{"arch": "unet", "dataset": "aerial photos of the United States (SatlasPretrain)", "train_examples": 101725, "crop_scale_min": 0.5, "horizontal_flip": true, "activation": "silu"}
Rows from block 4, named by matrix and row number. Rows with one number belong to one channel. Each number is 500 + 40 x the weight over its row's rms, rounded and kept within 0 to 999. All counts start at 0. Numbers have three digits each. After the name is the row's rms in percent of the matrix's.
# convs0: first 3x3 conv (model.enc.1.1.convs.0.weight, 128x128x3x3), inputs 110-120, a 3x3 kernel for each
# convs1: second 3x3 conv (model.enc.1.1.convs.1.weight, 128x128x3x3, transposed), outputs 110-120, a 3x3 kernel for each
convs0.29 104:486493495481494512446500508465478503417502457574492472417449536465451513446456429555522484522526528475528552522525555501466420520499563531483454482505520447481537418429478511548520492537600473534397524514466506498440467482506518505607483541554485497483456491478460494453519511447511547479473525533
convs0.30 115:512512502514521500515498472475576594505433448527524542535489487365512546503400468503484515512504506508517501554541529468534569498489507524504505534529541501507530544537498418569577508433516465589611526399503605463449508529483548527474546512456445518518547518459482511498531544525523523536525485486
convs0.31 096:482495536499502522514534502468426421510493522535510559466621546447486528386433476528489488562502530526505505529521498544496538488492470500488461521518458495552526517549545471440464407387442579464552591354530600521519481497509451485498511491494576499520520472470515477461476441494444420421492435403
convs0.32 099:485484498495503485498493475454496537410427432434459461455463488513534560424498562506511484488529510491508524476442471564510441437566487490497483501529533473499517548505513555525484494504486562531607476454479506445395497518505485552500490537498466501530433465504510455458535539525544517564550505508
convs0.33 095:536496486538476476513489488474384470464473622414447531469410523485513520494542509439480467481521487472524497561520531508526531519502467518520497472559571484538542492463447476429437470430462493528535586575517493540521569485423529432441520463459502522446568538457484485476493479499492392440566516519
convs0.34 094:431469499455480502482435539472464494498481483560548490479476485589501460539437458531566571519568559493537528507508515445479450431463450491534526488518552508472478477552526428454434405486514534559507457467490488530527435467547544435508568467576485546454439467462512512522470459512450489519433532576
convs0.35 100:493505490570525476566529534520454449532449481504502518546524581424553479498557671494452487501450486484471474473495498537504492548575591517469479534504489472462446489471496485507488535528509509524536514497526492478513499511448594521459546492544480472478510520459552540521498540708445392510529493446
convs0.36 097:513465501482444506502477507587467492487539576491504538477395389442443363464536431472478471541536498506502522486517585461449488517477521484503486490508530489533554432417381530527493483533476477481517509521537542518551492469485418470511475423484506508497526497536513472512463437520505506538448444533
convs0.37 108:528516524500510550560493539537515447559490574515462466402531428480442504483509642494470516516493511511523488482492496531516538509485553521508498495507493499556488470507446499479484563497595495540479483484518525529472578476562478483519571477542530497511492468496498506508475524500475492493488495453
convs0.38 108:462489476481486477494490492503476473496505488501485458473502513406435491446409498471463476524510495555588553537541558495512545499521474429450434541570500560625572512477465464460460477486533535501439487489433497507453468486475526517499517496519503538510467489510497507516541559552509516519515508497
convs0.39 100:509527532473468489489465514513446454488463463468482451508555408423521500527515540503504508515505537517518567537524520461530441528516397487468483505516510500531572502507460506522516484492518509536498494506579503483538530520471524500426539494545493461494516474485539488481510429458583515469628611524
convs0.40 108:484487502499486466508502482576533509485522505402511484477524500465493509506500452516498507501448449515516519557626626403479587478460496468443455465413386512495480500495465501550502491511494487481501490475519484444456476493510505490452538527480531519498489471498491522539496479463526507489520503489
convs0.41 095:531513534477499529505543545403487496527509474581501474447490550488523459579524420550508456502462485526481494526501481506506481492463468489467436453469489538516521457499520463530559516495538507515508519472526490422523471462494434447491512551526549464489503475527470540524400461491429482533493471535
convs0.42 102:494493535511504530501478480500530572569492463546482406424535460375508551366405512532555574522557574530545571517537515509529524492520503467519569452537585455528542489522497482515518423486521526499466519484491501475472495511546496500502495459454577523526586538529504508551469486516464512543460493553
convs0.43 101:482487474539520478508510503491521502482530487488529512558467559561439505513508419487510545508514513554532503531512490475455463488462452424489519487548501506521502493425480550512483495493456518515462466629498412536515501498443564535428546483461530533528477479512499446454498459513561548470505601519
convs0.44 094:532544545494503525535513526439431503469425427503466484557520525527486533510449490462475480496466496470470492493500455490485428487473540506485498520508533484504526499483512462440469457491587494556529466508467496490493510504493453480459541500513485493535479546562482466464474476424531542446436493423
convs0.45 100:500495486497500481484497473502498456462439461463509572548485434587524486491535565553521506577525490593490464480458508499543495435443511563561470627544414597494412549481489497494480478474477543501557510479534538483510518507530485489500535476468515571561503518518533480480586532521568533577508561560
convs0.46 097:491476513491488487471487524496563530486482537504542520507516532410420457483518542531568581477505523452497507490526491561513533478448398524517521469466495437461503526518496540474461519499479543537488523552483560576478470525555483491525438521588469443544453472463425457512460413430508463483537521484
convs0.47 098:499507488496485512441477563529511478487488539464536533522426392456493560472483448521547525519506508501492513483469512487505552479482532449464501485515483462481499430432451452510540466478442510536573486506554527546577559557487494488561464489588480513515492520509498527483582658646508542574547531545
convs0.48 097:512497514514490527545528513563476506474515444444471467477455411488479497462491519465447504470482491520500508530549546455401484448503513470385463499459476499485485461477474568591557514544506456475517488498519542550537502435545455485552519498514462517518551508514478475533439435468491479493531507529
convs0.49 102:493522518464478485476457439479477474497472443509544475528535493496494473509468416538528528481477492525490499442467453463473492490501491518521535442462520478484523476499514518525539637589521502550554538523523552512545535556523512581534532493470427467524464525514435462483487478463465477417462531509
convs0.50 090:468482479539517501533518488624464573501529444444418517579488629567485428494507474487512506526544563515538551527505530480464426478478516529525533483496521541520515509449423541556500537529526440520453463500528430459554495458466595526534523476480450474486484475498458496415500473459531516487534472578
convs0.51 110:460498497424476516430484526485490573483590579532603565525507510519503486502498481490522503498516506505522521465461472454484505460456507548534490524501486518485476494484511455495521549524566580501544594515536554540569419472487463469493520560495486507489468467469488513467544417599566451650535508671
convs0.52 106:493479501537499502533490510517528458477489476507449526556583542507446508541516536486498537557527512539550489510573515472495509537455537507463452553479481544552542476483503507493503460462518477515519425525588502516529514482512536527480490498528492547500536588514461461495493531513424490492452498560
convs0.53 096:506499478496482476513508510464526458484503488536519457477433488492481515508504534486458450501479459539508496488503512530511522430408499470419417551510491530521526448489526498495541461440408492497559539495486514518589461469452527488503494496520499494499488523490513496507448433471497432473500454476
convs0.54 092:439493519449468529475503578519497505482514500445470578513523540472453495481508535524520554529547550559554565427477499525492559489495549490508523470540541514556582481494578460475484466430449477454451481497398499523422457482519470498551467566588547555569477488497558507461461481563516483462617538484
convs0.55 096:501487474471482483503489485495520513568486539499475571536500512471449530520426552512491527515488541503471499470431504510490511470439469541524480527509462544503466466500502483481496480436476515487489582547471532507406471446446415447497449465456478459521493487520522466480510487532541512468496538446
convs0.56 101:445461466469456513519534552484510512485539508511520491469463428477472491611657643548545512503487494474467490499499486497527521510466473503520536508486497518527512527476481466476471553538528526532491576591540552593576438456502452467579476531543512483419469468506451485543468512554524515481521527505
convs0.57 107:506503479501496475463490488505539531472516486453500552475500539451517510468489515500557542505533554485528573505483487512578514483452508432493564455478553509499494505473485531537549495468505487547441511509449524523526500514495492497493461473526481518543457468469472534500508464391527545448483531456
convs0.58 105:504506529489531519514510512528443510499471591505646563489438498447499435471444507467518511552488476560480479467457487495511530480539468499491496481468445511445464589513473536451491466492547604556489535537566482450565480523541527513489502476527539500494517414442455443516558498488523520507449439513
convs0.59 104:470486485471470474473462478496536552484561505515587487520571523466484470452453508479477486471480501478496523484535518472519525454501517499498480511494468523514482545542502496480516452459492479483484500488502481517510504554476518492503522484510470512508486573489488514509684532421696493391658534393
convs0.60 095:486498514488526496457489460548554551587540498484507469444445418480441396498541566541542513471489505494501488439491445513535525459479513529490539476481498527492478539575549567491453514522536517503447569632653405490505477523508489498473527524450445517522490570553504479468535511424510548534386525539
convs0.61 098:490516506496494484533533526567579499516478486516492520456547522493491516456488504474487494503539509524536510514523489483465439476534491468426490470460473507532521511522466527483443505526484521471518464524567469528454486524486546475488512550559483481486464569428521473462534485450507500479486498415
convs0.62 100:468506515510550546479500506459522469519627602540521521520518492579615526504534539484488499474512524481500485495495514494470467464500452531513493552498507522519505527560525491530485495517478523474534590540564600491562585522483514523496442435484466524478554553522456524470420505574413449507481465543
convs0.63 101:503485483462474474502498469454525548565407546504476488487463600528417443529548446468481519454463518502491482445528497535471542502537542463441549491430510589511500464486547555489477544524495543542468514578538516455465469455497447505482512500441493438481502561478547496489505570540467536550539541577
convs0.64 095:495490518530505528463441487502524500510487485570493533452465523552548547519525598487469492492500509487492500460472506464484437511480473507507533509477497466448468473455433469450462460416482509548481490564534478515492491506528456490506433454466523498554515460533516486488479454432469519492402519481
convs0.65 101:510495508498491509503508507539496488446551443487469485413421416369456456471613458521512527509489495473489496457469431438549530552633603491476534516504528550497539442521444453480484478569440499512530455534512530482523480528529462468483497533526514526523514483504518553542512495488464465508462432440
convs0.66 104:544471509454495491505584474385449405500509411508493513505518496466419506618564404484485481476512529493521516484516527475499522502509535483502498529519519506522515561566550469514496478479462530491494553576469461457483544419497362581570612644381523521491579490541460509569501559484528492434483422479
convs0.67 089:471490466454489442454486446436434488486564582502533581522453426505505529558528486505492481496494504489483486507476500492463495476459411505517525491527516532510477439444480451450498472515510562522523543555504528541507525541548474548463525526501493515540492534497506524492485486394530507439524493432
convs0.68 102:503509518507489522490453458437486554454499511512527491458460477465457450467479499501478525476466503459472479532520521539509488530473476486495505538502501520505490506502504458464498508556546495398410458449501520561582493592544499464471438440445521554518505546566530492478616415378490422504448544679
convs0.69 107:500506507521508500515500530419371422566558476470504504595591483512477473485482487504514479473488490473480488453422449447408424508524447502516518470489522477495526537490524529515464493475447463477549479502414515520529531505483525525486492487494491465496558513469544533500474474531547528502558546517
convs0.70 106:515512497484502490478522505453546411418553444516493453536524492487572477431561399526523516532489511537548534511560506536545521528466523472477501502475499493533526555480475588615425496600476554559498409549549481498586515496465463463487491502509511501492495476482513476476472470519476463491458465529
convs0.71 106:476476488510518516502516493494485466496459459575540454528456430495532574531496500555523491534488495500490504492482495479499493485446483539538507519474453464452433553527520561532534517497448463516501478542599499569554461470480533514488458501473503497531524496493461483505436523513480615622530577586
convs0.72 103:531483449521519494479500514489541543439454405565508449551517514424446473476493465501497472501526490489505502427486478493503453544517446504511529518536538496514504560530513481467450497483478479486445459484501483520459487437514541553475452459528480454511491512453549526468436496485488480524601510521
convs0.73 106:523497443522507441542520465488457390507469403501498454479491402578479434469457418494491484503506485508509477521515475557498513499513449468509511465512490501512512505471432557472481502464476512510514447481514477476452470463414525462417552488487477451476517476469473467456402540576277457517387522523
convs0.74 108:482494503505492508498500492483453497551542586543455483491443482597496398498467500516516471428521532462511530497492561535488450501481466485548566457522584493515574501521560510496498512507441505494460517427512469470465493518449487476503480531479532476508471533574475503489563529532567472511589506508
convs0.75 110:519485495499468495533511533490551543567554510507506518429477511461520480568605562493507501507501492504465460534514511517527483507511506492491498465471486460451471460448440530481403462412402458469519523504529474478465574506457470452482535488494543537500574520486491484470369361473473476544517526485
convs0.76 091:455446516494465558481472572427398442397419461378441432426441455459550489512554579478502491476471471503486506488503495512531500468499488503504517463463496522514522482473500465441470480460518438477423508451410514468411484482518557425649439466578484524563482480489522444510506606465530566444527486395
convs0.77 106:530533515530528512520494478503471476579502485503519548523444450519482523544513413457492482466478500550478456546450441474417470406458582479496526510510552541487478543488457467432428491487552482546560489527485533538452520526503491535489513487399485491554541485506487482542565551567518516579491488523
convs0.78 091:528503549499579567473513553552514542549554563496471536484505393577549487520448463476504501494495489505535503513486506541498546380476534488486497482490468467515449488469446550499497488508526533445508476512492524529524514502536524617498542558535533492490540485459536545510574504488550557492563606508
convs0.79 113:556520509571507499544519519572515532486540560534544550565606610506563537418448441496450487497509509510563531462460510485543542478500510502480480462442453442427448537526526489595560487475430448508503542547529536523505474499505492517491488517502425466469464522516535490504480533512461498462484515489
convs0.80 098:536525485506529508486508489463532488447495471522473512409568687543466524491492469496487507531498522532536543494518534479488448516509497491544546540541511492473464484517479454468480518509498550512518491547482500514498552546459518576510494531471507500464479465505532496530510557534499554535509563551
convs0.81 104:488537504499521512472503509524466540496492487413475531432527432546493481459545589514523511518539539478504509427488485592511422532567589527497472510542500489496465450508495506430495430436511518496498535486470563507453565516481517486506492487471453475455495509542488496552486483477524535505547524434
convs0.82 096:480480468455471466467469482531538500521530517543541506507494483499523458551540523500491476496498479498487494493489454552478446496418403453431487478461508500499534489473502540461443567482473591545478537575513518543545491498493461470476457447460496459471495469449425461451523533554468494524459504509
convs0.83 103:508561530570544518547516507571479487518477495424437484494501430485523442456454462507487521461478543478492506486478459537492505516545530485507491488489502520514511518529506468530544472505520498445504485536548517479487545531490507471476501477484540559490492524475518491483508468491498473515486476471
convs0.84 102:512513519524498521496491478551538412486547514539555474503506490501490403477600496495553523487505491521470511561512486475569501490553559516590575514509518514462496489486464481528437505518558507470428504542473436458481543481525480515507461461436473552523541480559514528517540496421500487497489500565
convs0.85 100:470487475462481475445444471489484502472504521428458514359439469412422580490475563504504476522511462521529468543531543530515532486486547501499509481491529489507512455491553450470534528558547542482499542500438497533502484539549457547525406462499531567562496523527470557549569447377665521414673515419
convs0.86 100:510507513517506501469512507485425517481380417437434443572533493483477467521511487494489465468520536478478535532443461603518460503502480559522501490503540475511564501498516502492552533442461464444444450465409472494504555536475509506466443526487434535477471536518530539497513492494473429513487410492
convs0.87 100:544519488513482489472481476574529502469465502474562505526466465476501533489460488480509506512511463524542497527499544479484655516445485481487483491478454524568510530547492531554546526541542475470514498445512485496534572518472537449508447490467463513505573455467507526508444434512511505510513488480
convs0.88 101:482474498490462483510502473507457484585482490495478454482437506591491447482390421482519490484477429499494475474498545422478449499503483509518529527493473498471482509483501465459520575576526528545495454476464440507512480477499473429521491505509494535467444435467498480480537537501500513478454569570
convs0.89 092:548486508545474475495483468495503434428408444534498400564571439454545453483453406431448477508490492453469498535517493463469432506505451463491509523515519483482519417415462459491482516495454516461479555493503527494490409460490501457522508566525555489500513494512508493519435421406511480470535575494
convs0.90 096:516488483469446464492470512391464538436503464423446453531484443533540535436496588496514510470506510498489503530497519563555475501514448478535536448490538467471521486477491512513481483508534489522540488485519487455572492472530476443449519478476469462463492509477549529463497557565449534553459480496
convs0.91 099:517526520537541515533522490416465480513545530489499519521502497480569586514545565542505539495469503484459506541519537521519509512541527471475494474498519482483489556541501555571526517538533492476501472501548520419489496487522506491495504513496557549511532528497577560535517522519498522444452480386
convs0.92 106:482441484452497555473530528445421477480430464486477510500539561518542573503446461504493495499484501490466478522514497483473510496472500526521509514530539469472505459460454492488488482484534474474465512452416519467436483428551465640680447632602483475445480465487458461532472485543562464374650450406
convs0.93 100:531486486505496501487486522440522556457462506523485511532504527516423453503490495484461438476537489447505510516572600568470502514514472467485442443517507454481504448479534478483541487455527477537520463489511437566490474448503504510539519495554520460535498510527533484522372502531408528563398471486
convs0.94 103:511525479509536496499490485544503410544542484520498454493462457517522382417478433547505532551490532505519530491526514489490494492446455548474487534541547495554555450528522452505514488506464510506502471499518474489484509530492486497521449470511563503505532483506506512492502526524509539526505526515
convs1.29 092:502510427506485420493467390492476512598508545533468493485492478460432411572450468453530555522580548494555477464450455510504542505522560495478465501506517488455459457491483489473462518507550512569546546543528485479515501542470505545519492545538505529570541495485538473568449466477479509483477514464
convs1.30 127:527516484486474499444417464531444496404459538523543450369499427596437425511473524521491519498484505481523534496522482466444417508551488487477520534528485564579507502517503570552521522517513508509464489472493542500490460501501513526535511531514483536564478488497466569538483503467476480478429457494
convs1.31 101:518423468609533476600573513473546574524500570468483506534511561513553534507471433482504501548557499520536490546528465425457504426479485528483437510513458518486438487504464554550512518441486489427526511519583464468532468518531471532519523561514492474416514475471545494488521444554567505522510586495
convs1.32 096:429469515485464496505463506443484518500494566592488525491531491561545527512588543465474438457478474493508502491493516548436474485489477532483527536503517455444504529550525546535517477458490521482484553497445512587495534482503479512469458453526448468477481513516473533563500420380516461417608555504
convs1.33 089:480460436528480486500496573558568535562502510547542540483464509614596540534510496426462474436483495438455460488438487431502506500520515577466486562460457452396387515477471553475483490501487478504505491464485486486442556484495496462490501538519520538539518427504557538523460511517490461482417449369
convs1.34 078:472523518470520501489515478496526432552528540574565538482535507491477552514563597506490476500495464454535431539565525536584523532579440514510480502542532516541531513548502566526524505491546468515471438527537477541498475493505472563561517504474417408442543504470456489532501506491561577542499584567
convs1.35 103:489478447475493513569490460456463496531525587517555559564493476510484523531522536526487493479515522501514502500501481518426463512445524458412437533459482557532533544540495578587588531523505538505461521487497544552525465532554493463520510529511520493516493472512409417455458489498447440441581530569
convs1.36 100:539551589455392505441412498463501469537531471417511537524504489511478498516513521478521460528544489462447458439449540475544457460485484500508514540548515507573540555584594519563529492483507443449453448465456422389430540569556461566508462489554441472434477470536490510483560563558495520508510524506
convs1.37 107:520416488446518515472530497455468463482472402537570437524535422548536513454469563502479538532490525467499518524483556506453431426583601500529555500528564501451514529536552474462468474418574505516432515548530512468561505504440435467505488427444501580466477511531473528493495452462521482505471546498
convs1.38 138:495467523506449519517480500536519517526526510516531528479489530469504548456465515482549479481537540435472489497450487497477474504445474435474535478506535509492474422434526536606644523557575528560530448490537471488544516535507572561529566503470505518466417473475475471500461529538462550560516554573
convs1.39 055:536552541541479480556546498471507464473566525512494498623527485595580468519555485528451510477444494456455484518469459490500505526493518485528505513580550538562540521536544546534513495567543544574568596516539497466554525515458469483508506498500508474506523481485555538483399471434480454472569522502
convs1.40 130:505510468554464427528509500480438449474531493492539513472471423474506494531508532513483518494491499485521474461425464533491487502519534499498522485498518464459510550540524520488501495547551546530463566509480529500451526499458448513511544474489515561516491460487515472480566566557494526539490521568
convs1.41 094:463520502516542496512510495500514595572550596516473557428510495544558497593527524477477494433454448479491442461478484474518516474538476467497460491497457483425423479535544494531503466480559422487496448587521465514416470518469516461436529475437447465484460488482444524527484482521494491495485502526
convs1.42 131:520507521530534512531554519407471419448499392480500462425468479463461482547487477452436436498459473466498473540586573446486514402459473470438493460414479501467484468467454471482454490522489485440467554474463517439458485516493466525521491550531498472471524509511504481501521524536487531535503531538
convs1.43 093:516602527510501488516481469483487482525484506506489552497422489524479519591460532519532547462489507472521549493491451576495535564507485540450529500511589527540603580521521448453455462542566432542514472500564510505474526448461524432461535510480466442491512519527531546507459470447498441460523458440
convs1.44 087:440465487455497479443507472531502553503476530525506495468502530422479497410426466508504497514508506476494460510542510532522564509528487504554525518494480485522508531529484485469488423428457503568562480511487492467459489399468570541599473489505499528473454439451427484495523533512508569500539558464
convs1.45 103:592531469609511535543499529444478453436501509461507485531484507547487452520491471480479543419431513401462505451481556441469510498494506441437514432460517434469497417424435462511504479533526490451496507458547495406503535500556492483480529501537541508510523493585508507506489487467492493465457458511
convs1.46 091:467515502494471491508426498536537476538566511531550535482548491528533567480526464490495460439483486450500466513508505481457493517519491499517468488520452488486499487467514565541533512552493485536434437564536468501455492552551515509490509491482484440476518540566544528526467519528511514547540531528
convs1.47 091:507496558499470563351456524447511481513497466520573542575526571535496468486546565535532515502489462548513492545579510448519459592529525463524565540544548520502469544560524563547523559494493467446421606506419543492433524562561572475544467452495454482497542482494520487441479508478438424450416412455
convs1.48 101:521450483497480483538491471556516513448482455437436463440428468489501463589598575532515518519474479521506498521450440519526493516560582477454491499457476499525481500532541455500541479487549512522527548541540514545525470507456478530513568558519443470536481492521520505471552540586524506533502498531
convs1.49 103:469505454440455482510483534552498506519514508535521524514529511496481464463476487550546515529506476467502449514522523521529517475509501501499502485535542450483564450479485439434494437380463458519485463513482449491500496524465471466491504500513482485494459471441468496491571579527497504498494505517
convs1.50 077:535507512482517486453466470535494424555487518467543540474468491472536522539482522510464516482475500475489470420480503433448471534528556521464444516466488545528578542511540523460493536514494588555430523508449511567545516512514530455527579471500468514505502511561582471454483496522449509505402472473
convs1.51 123:459466451496399478539449482513560521493483492478480493550570498467502512494476498489498495507471459521499491485499457467527455515478433470477405471483442526522491429472467466504499489519541456537509450524479442488458541518499488491488506528556534490543524513476519498437558500472560500488567480511
convs1.52 107:524493530518499511541566521478538506498548496480518451544498475474457523495453458471480457502513508526514484478473473466500483538467470503480490478487503454467547462551533476515486564517483499512544464447531479481477504535531498528516464532461464537541429513540507500505514490452494492491453531482
convs1.53 102:411462474482467429493499477447458515457480552489545606413439450524553490525561519455459488486482484520485481482515439475472490535520458523518577522554599504457493499496468467508497519540534502460559452480492544440442478475487504581460556584547444445484473488540449554547462481465501471498521502506
convs1.54 089:519513596524547618480522530557569466494578493524522411499526544539510506489481472518503455518474435480509464523474537475475489627513431502487561494480506529512496504498496578587520566514470590525554531492524569474472589571469558520486505515543497503499483429547486493487516505552452500525469476517
convs1.55 094:462452486513506469484485489544522523497468521537493572433554590526561529536533536465469446478511464429503429474510479456522503465477492561491508561484546570422495444488523503477527510441449518485491456442557520470534514526518511575510577584564543561456467447499508503462431514577490517563487463497
convs1.56 112:519460485517462429555497517493518514532501465531471491534612584527567547454515477491503509482462488502459439504498592536527551514537542477511452516511481514483466462522527551538530537539529392436415408520493445496477555541514557479497447427476526524463480432452501455516517447424536526505543523479
convs1.57 106:429440451494513530482479527523560409502483390461492468473558524521511528589536501469441499475478503470493518463525528567536522422436481552466527463470536476486542500480474483482484516539448524494468503499474483498489491464543453487599552561542475480469489509521542546577473468513528523527546548543
convs1.58 113:558503500549454521533509498572565493458467496416424500479511518513551555563471559541529490505499490493503507515559502502483522525520492534443436521506452496452459454431471435443525422422458467480477508442516482512488525505543533496456553508513567518478488516534533569546493544571471535521497454491
convs1.59 134:516405501536446511462455554544457428527510487559568517535537552545514539590501492463493492469488457477521479506502489484536504553539544475508528488501524526518494417490487452530511475475476586507475586501502542498498552539518613583550549541548492517512481480527439495549516549619526523573528554568
convs1.60 085:477530496444447411452445499470500503529503424493519578488517522509572621466466504496472479486486503478491440505530586448523547480530561510534526488484509538503517434474442533484450506498455536498452468522487522491497504448525521541575483461438468487429439418413496461444500528496491504521476472489
convs1.61 101:476475513498475537449465517489421581462558554556533469489484479473517490494488498525535521520493542464490474522527548546527489505495547491451483551514507572489515556619558485517498496460500499502469450455435435499413558556551536501503526519515489502496440519482443515512562514511552518583568526524
convs1.62 086:563539592509510489531450539532499496498499464469481511528435446485501489482435432553503489530497534524506506506481479457439488458482527454474465495482514473491497504525534505485522475455494428439446449414502405485508430503462487509496430545552563479497545456477517530497457489493443463416459502479
convs1.63 084:553490432516478508468483464496501499465515527541510476457491532491593508531415501516541507487513537474480504496558497588436465535487469503511512488502472455476484543483523455451453454507497441439439494355463558456448491547505476525446378450522474491471486544497551447510528505452497482494508495499
convs1.64 089:497500534441422550473411465545482444533550533549546536500516499444451494474488546478534532435521520436501525497504533490492511436466486440472411511551447489518439507550565491532493534563536468507438436536441447516389487528549518530511579530505478508432478481466465432495529526498542540534519555561
convs1.65 111:487462457502484534494499507516479475563493482473523527491510539507556440481490503511533508499508508559485548503560540512497427491427422567550544553540472509569505461537524453553500456498470447463499502493546546463505507546523468444426447440507437465500527533489519506490497489464531527502518488490
convs1.66 105:487548519500533558555529502401429528499596507514523547503495516538562537494582567442478462468481494512522560476478514491491458486497509435474524490549518519497482426458483504530528526558517510558474484554499485523442547505489497487472541491514454499494491466493493457518496465446497473497550553525
convs1.67 083:533495554604545542534533515537505515521455492502484527473410498459426474506477498533490519504471503534524509479481486462486517562504579539509466517498461520507461481487465480516495451518505554535500554521453504513489389441504432465506508539466527494470555484487601485468420424420482441487509466503
convs1.68 104:532457512467462500541519498560493467528518545558512537494531559458514544494497558540530543519509484469470460513562509515508546443455464399469521442470505405490523495511480463500570478481530460447511460443538573514554469493430475478443410523443518528576468500533446464457560580537482539549475484494
convs1.69 126:538435465491409441488404445458537534506510577528539561414451478468499410557501402535507527536495508497491524535527540504527508482427442539550515519539468486500524505540500508517469533490461487512409523502522500492522549486424565430422530491505527459470517509478547484518508472476492460488522465508
convs1.70 106:565574502499508467547510430517495409498483439535502516432475490500527524498512481494495512499532491485498462473502458555500499523435514497517503523548522530553591537420518488469433399462456410504486484534490547493493509495531541482512425414447455478464505490540618464525547492511548540539534500520
convs1.71 118:449490461497480484475479533438444522553482451502517492527499454488471504434479552499484484528512460541519484524524560465537549447562596512495523495495465558560543482459450477440523528532599524513495513425392477468419503492494452488537545528549535558533530517453452433466552548478470516483505517505
convs1.72 112:575533550522530563434515497475476534528530531539565490499467488474469491452448477463458482493487473496475482497519453455483484522434493485537508473511483455500487535528503563509498556504443489472505544558554491483510556547521498510526550497557448504547502498525534494550463513443503463490514495526
convs1.73 101:497539560472507540514564510518547525466478541495507531471454462506529507491548553485491494441472497443503459510496479519500499547553524497507563528463562529510524579537485567553489541516521528538560521459546525470555502491486532511501550534479485510426475469490449455490604475431672586473651577495
convs1.74 110:501516564446470452542492519542499461486436458585464468444508525510567569417529620524565545489474523472487489513518489491450493487466505467516489541506519496539454482546531528546571414470521487479486472467497555556500449495483516522469502513492485540461522455472566490532460517528486542499463493462
convs1.75 133:477545533510537516434418437534557547507483400521523466386424483516508555524529570496496512503487473455464533472479484494508521506551495498477505488446481494475476493498473544529547552541535463506520460434464510481568503460510547557577488457475515518528419421495494438452591573509514488480512464472
convs1.76 073:480523626538550613544488596451479509577573497556619517596625596600605552565546504489465497515474494509504503539464490498452395540487492550556551522507507396467438530494536512570535506539487538545537549564541538483496461518439464484456434489499504500569477461574492496563478534507514513518520550534
convs1.77 092:519526480467563480475451420463465550503551605529579533578563490501451465601518485516520536571581521599575597508519454540522496449493512478509529554535569531507482490464560511542504480474502453452492505488498508498451487564554538496528490506483426436500483502480510463453553565485536576501543581555
convs1.78 067:548474487513562564496553504475472510406533527493520490449471555551522566515504573523525472488512489507522537438467483514490525520469537506551513487541503506471509489512565521514550532536506546506484502532567526537542551515457505461446561483457489488599490474471514485500454484485440425428459424460
convs1.79 119:530458495539513475517516515469439512445473458485535492431491579528532534407410452569564564547527555504471476463500551492474441524522576402512463394442450457500508370439461497531485509526479422426419457470496516502568457454450503535549574511511485498469420499529457486510469470451463485492471492496
convs1.80 093:567530532534436517481493509488570516421445495496525561455506557442506537493417494475500483505481462496481465450456494514443485575523500550556517612557515535547560523517511478557524443515529443459445407412459521468447484454473472466487469479457521471462537523481527526554524526516479512501457516523
convs1.81 096:575524470560523500578485498505480473590567510538582556612530554488515466471505554514509493535527515540528575527529529486476535519472502489446497446418459464414411553460444444404470456475529526462440488472475522458484504532509524430378496471432501559583502472475568544528504453503469484506513457460
convs1.82 086:553550517547517505532499500487500519518543541548584566510522532512529584504493527524483446521489466512490473540579564524516514544453442455469413470510497451497510531520506471509488456515486473450416482458430422458460507506548534498546467495540476456483452456470514543548510538521513524541493491492
convs1.83 125:499504512426474541441542561453543523472557520468506490517483484468501459523484542540503515543541542487476506612567517511465520452448506477481478491525448528513498543586486510501449502440449511492454516462492471477485522519465506463498524557523476490502502481473509551490481470495478452471463502499
convs1.84 092:543494428484412465524438489454491474457444570457592592561578541538503485501483486493544529440470543446411470469487577538545546454493495566496506545536490560546413496552537543555540520553539521487513528515537519543488554516505510564490536508523577462479461498481499492571504537577509470500553490557
convs1.85 105:502492528560481500595494490534556498562557476570569476491550583465519562487486490481487538515498535485492546519526527505503505517509484470510510486462454465462459482511468462501529475483506513451519482435482480489503507464498501511516498501546470528535469464502496487502521552582512502540476472529
convs1.86 096:472523527499497471524466440482525488470508553550472631463522454526532501433584555458484501495480505515486544494540426495564501490526449529456504486472461468479534495485477497493544463479574523470519498464483519533498452476470522532484524513469468410497514479455526485438528493444526526503503495426
convs1.87 086:552519497509475457490460503518473518467471475468553488568521462562580579502410412451493490471497477545485506438586516496539522517509498479430508520517526543507531459539539552486521517442480450500486458488514445531518556464519501476493522438495505554497465461559491558473573562543579539523523522555
convs1.88 097:493476466482494462515519485479531475494547509562577482527486497450511481480528590529515474533558541488536544485490497445526525530559550490445511491523531502503520457460459467558609461485512564517548496533521512504508450495457498496554500481455450423480495476450479535518454494438475501457519519538
convs1.89 072:466513466519505521484482481506513491575596516561537478505424438526398450491578534521535517568548546523485538414498546496457485532533500458492479467469489443478470539531532494520529510577547592565457545581466491504490458409402491470507576509551539472517477424510521464472507472518508526552526518505
convs1.90 084:567511546455497505468429525525493529529457464451483461528501500498531486504541474496476541493472456530497487531507524526541530509489478494510562452489512497520517578563512485507487487517492497524499464550494553504543487461522510445497477504417537478469469476459541505456454443453544494558539467589
convs1.91 103:511508510517518475481486508392399470458470475472507479470542499531513517534519524494476476475480482482517481465476526464455467472433457472489511535508467549518509542531523513511480542469468498472499496455489511471510485464475534495481509461468511512513469536506429508456546583548545586580554577591
convs1.92 106:517509535540477557515498572487520516512522483568560515429491553520523493671537480488424432546493458534517498510575547506527546501542602446492498493500508453457466486504507546531510518517509572426491517488535537546505518611461527503441413459505463489549502474538470519581478539522499507527525587565
convs1.93 098:481513500508499461495453465416461496465491524526501447520527548520542529447499508529523578526531573520540575456433467461501467449488446521563529455476541495454525511499509524535504550512528515461527475448531470470506477496457479519469446539536561599511497536499454512519560501473518481512553566549
convs1.94 109:508510462497516403532513460562533497547517473481523522505537513460504492494599533554504474545502483502471442506509441472451524467454515462529499508551495434483478473475479506520504475559527508498435513542470514473448521511474491507533557495529570592509540519449539511481523497474527487490516495504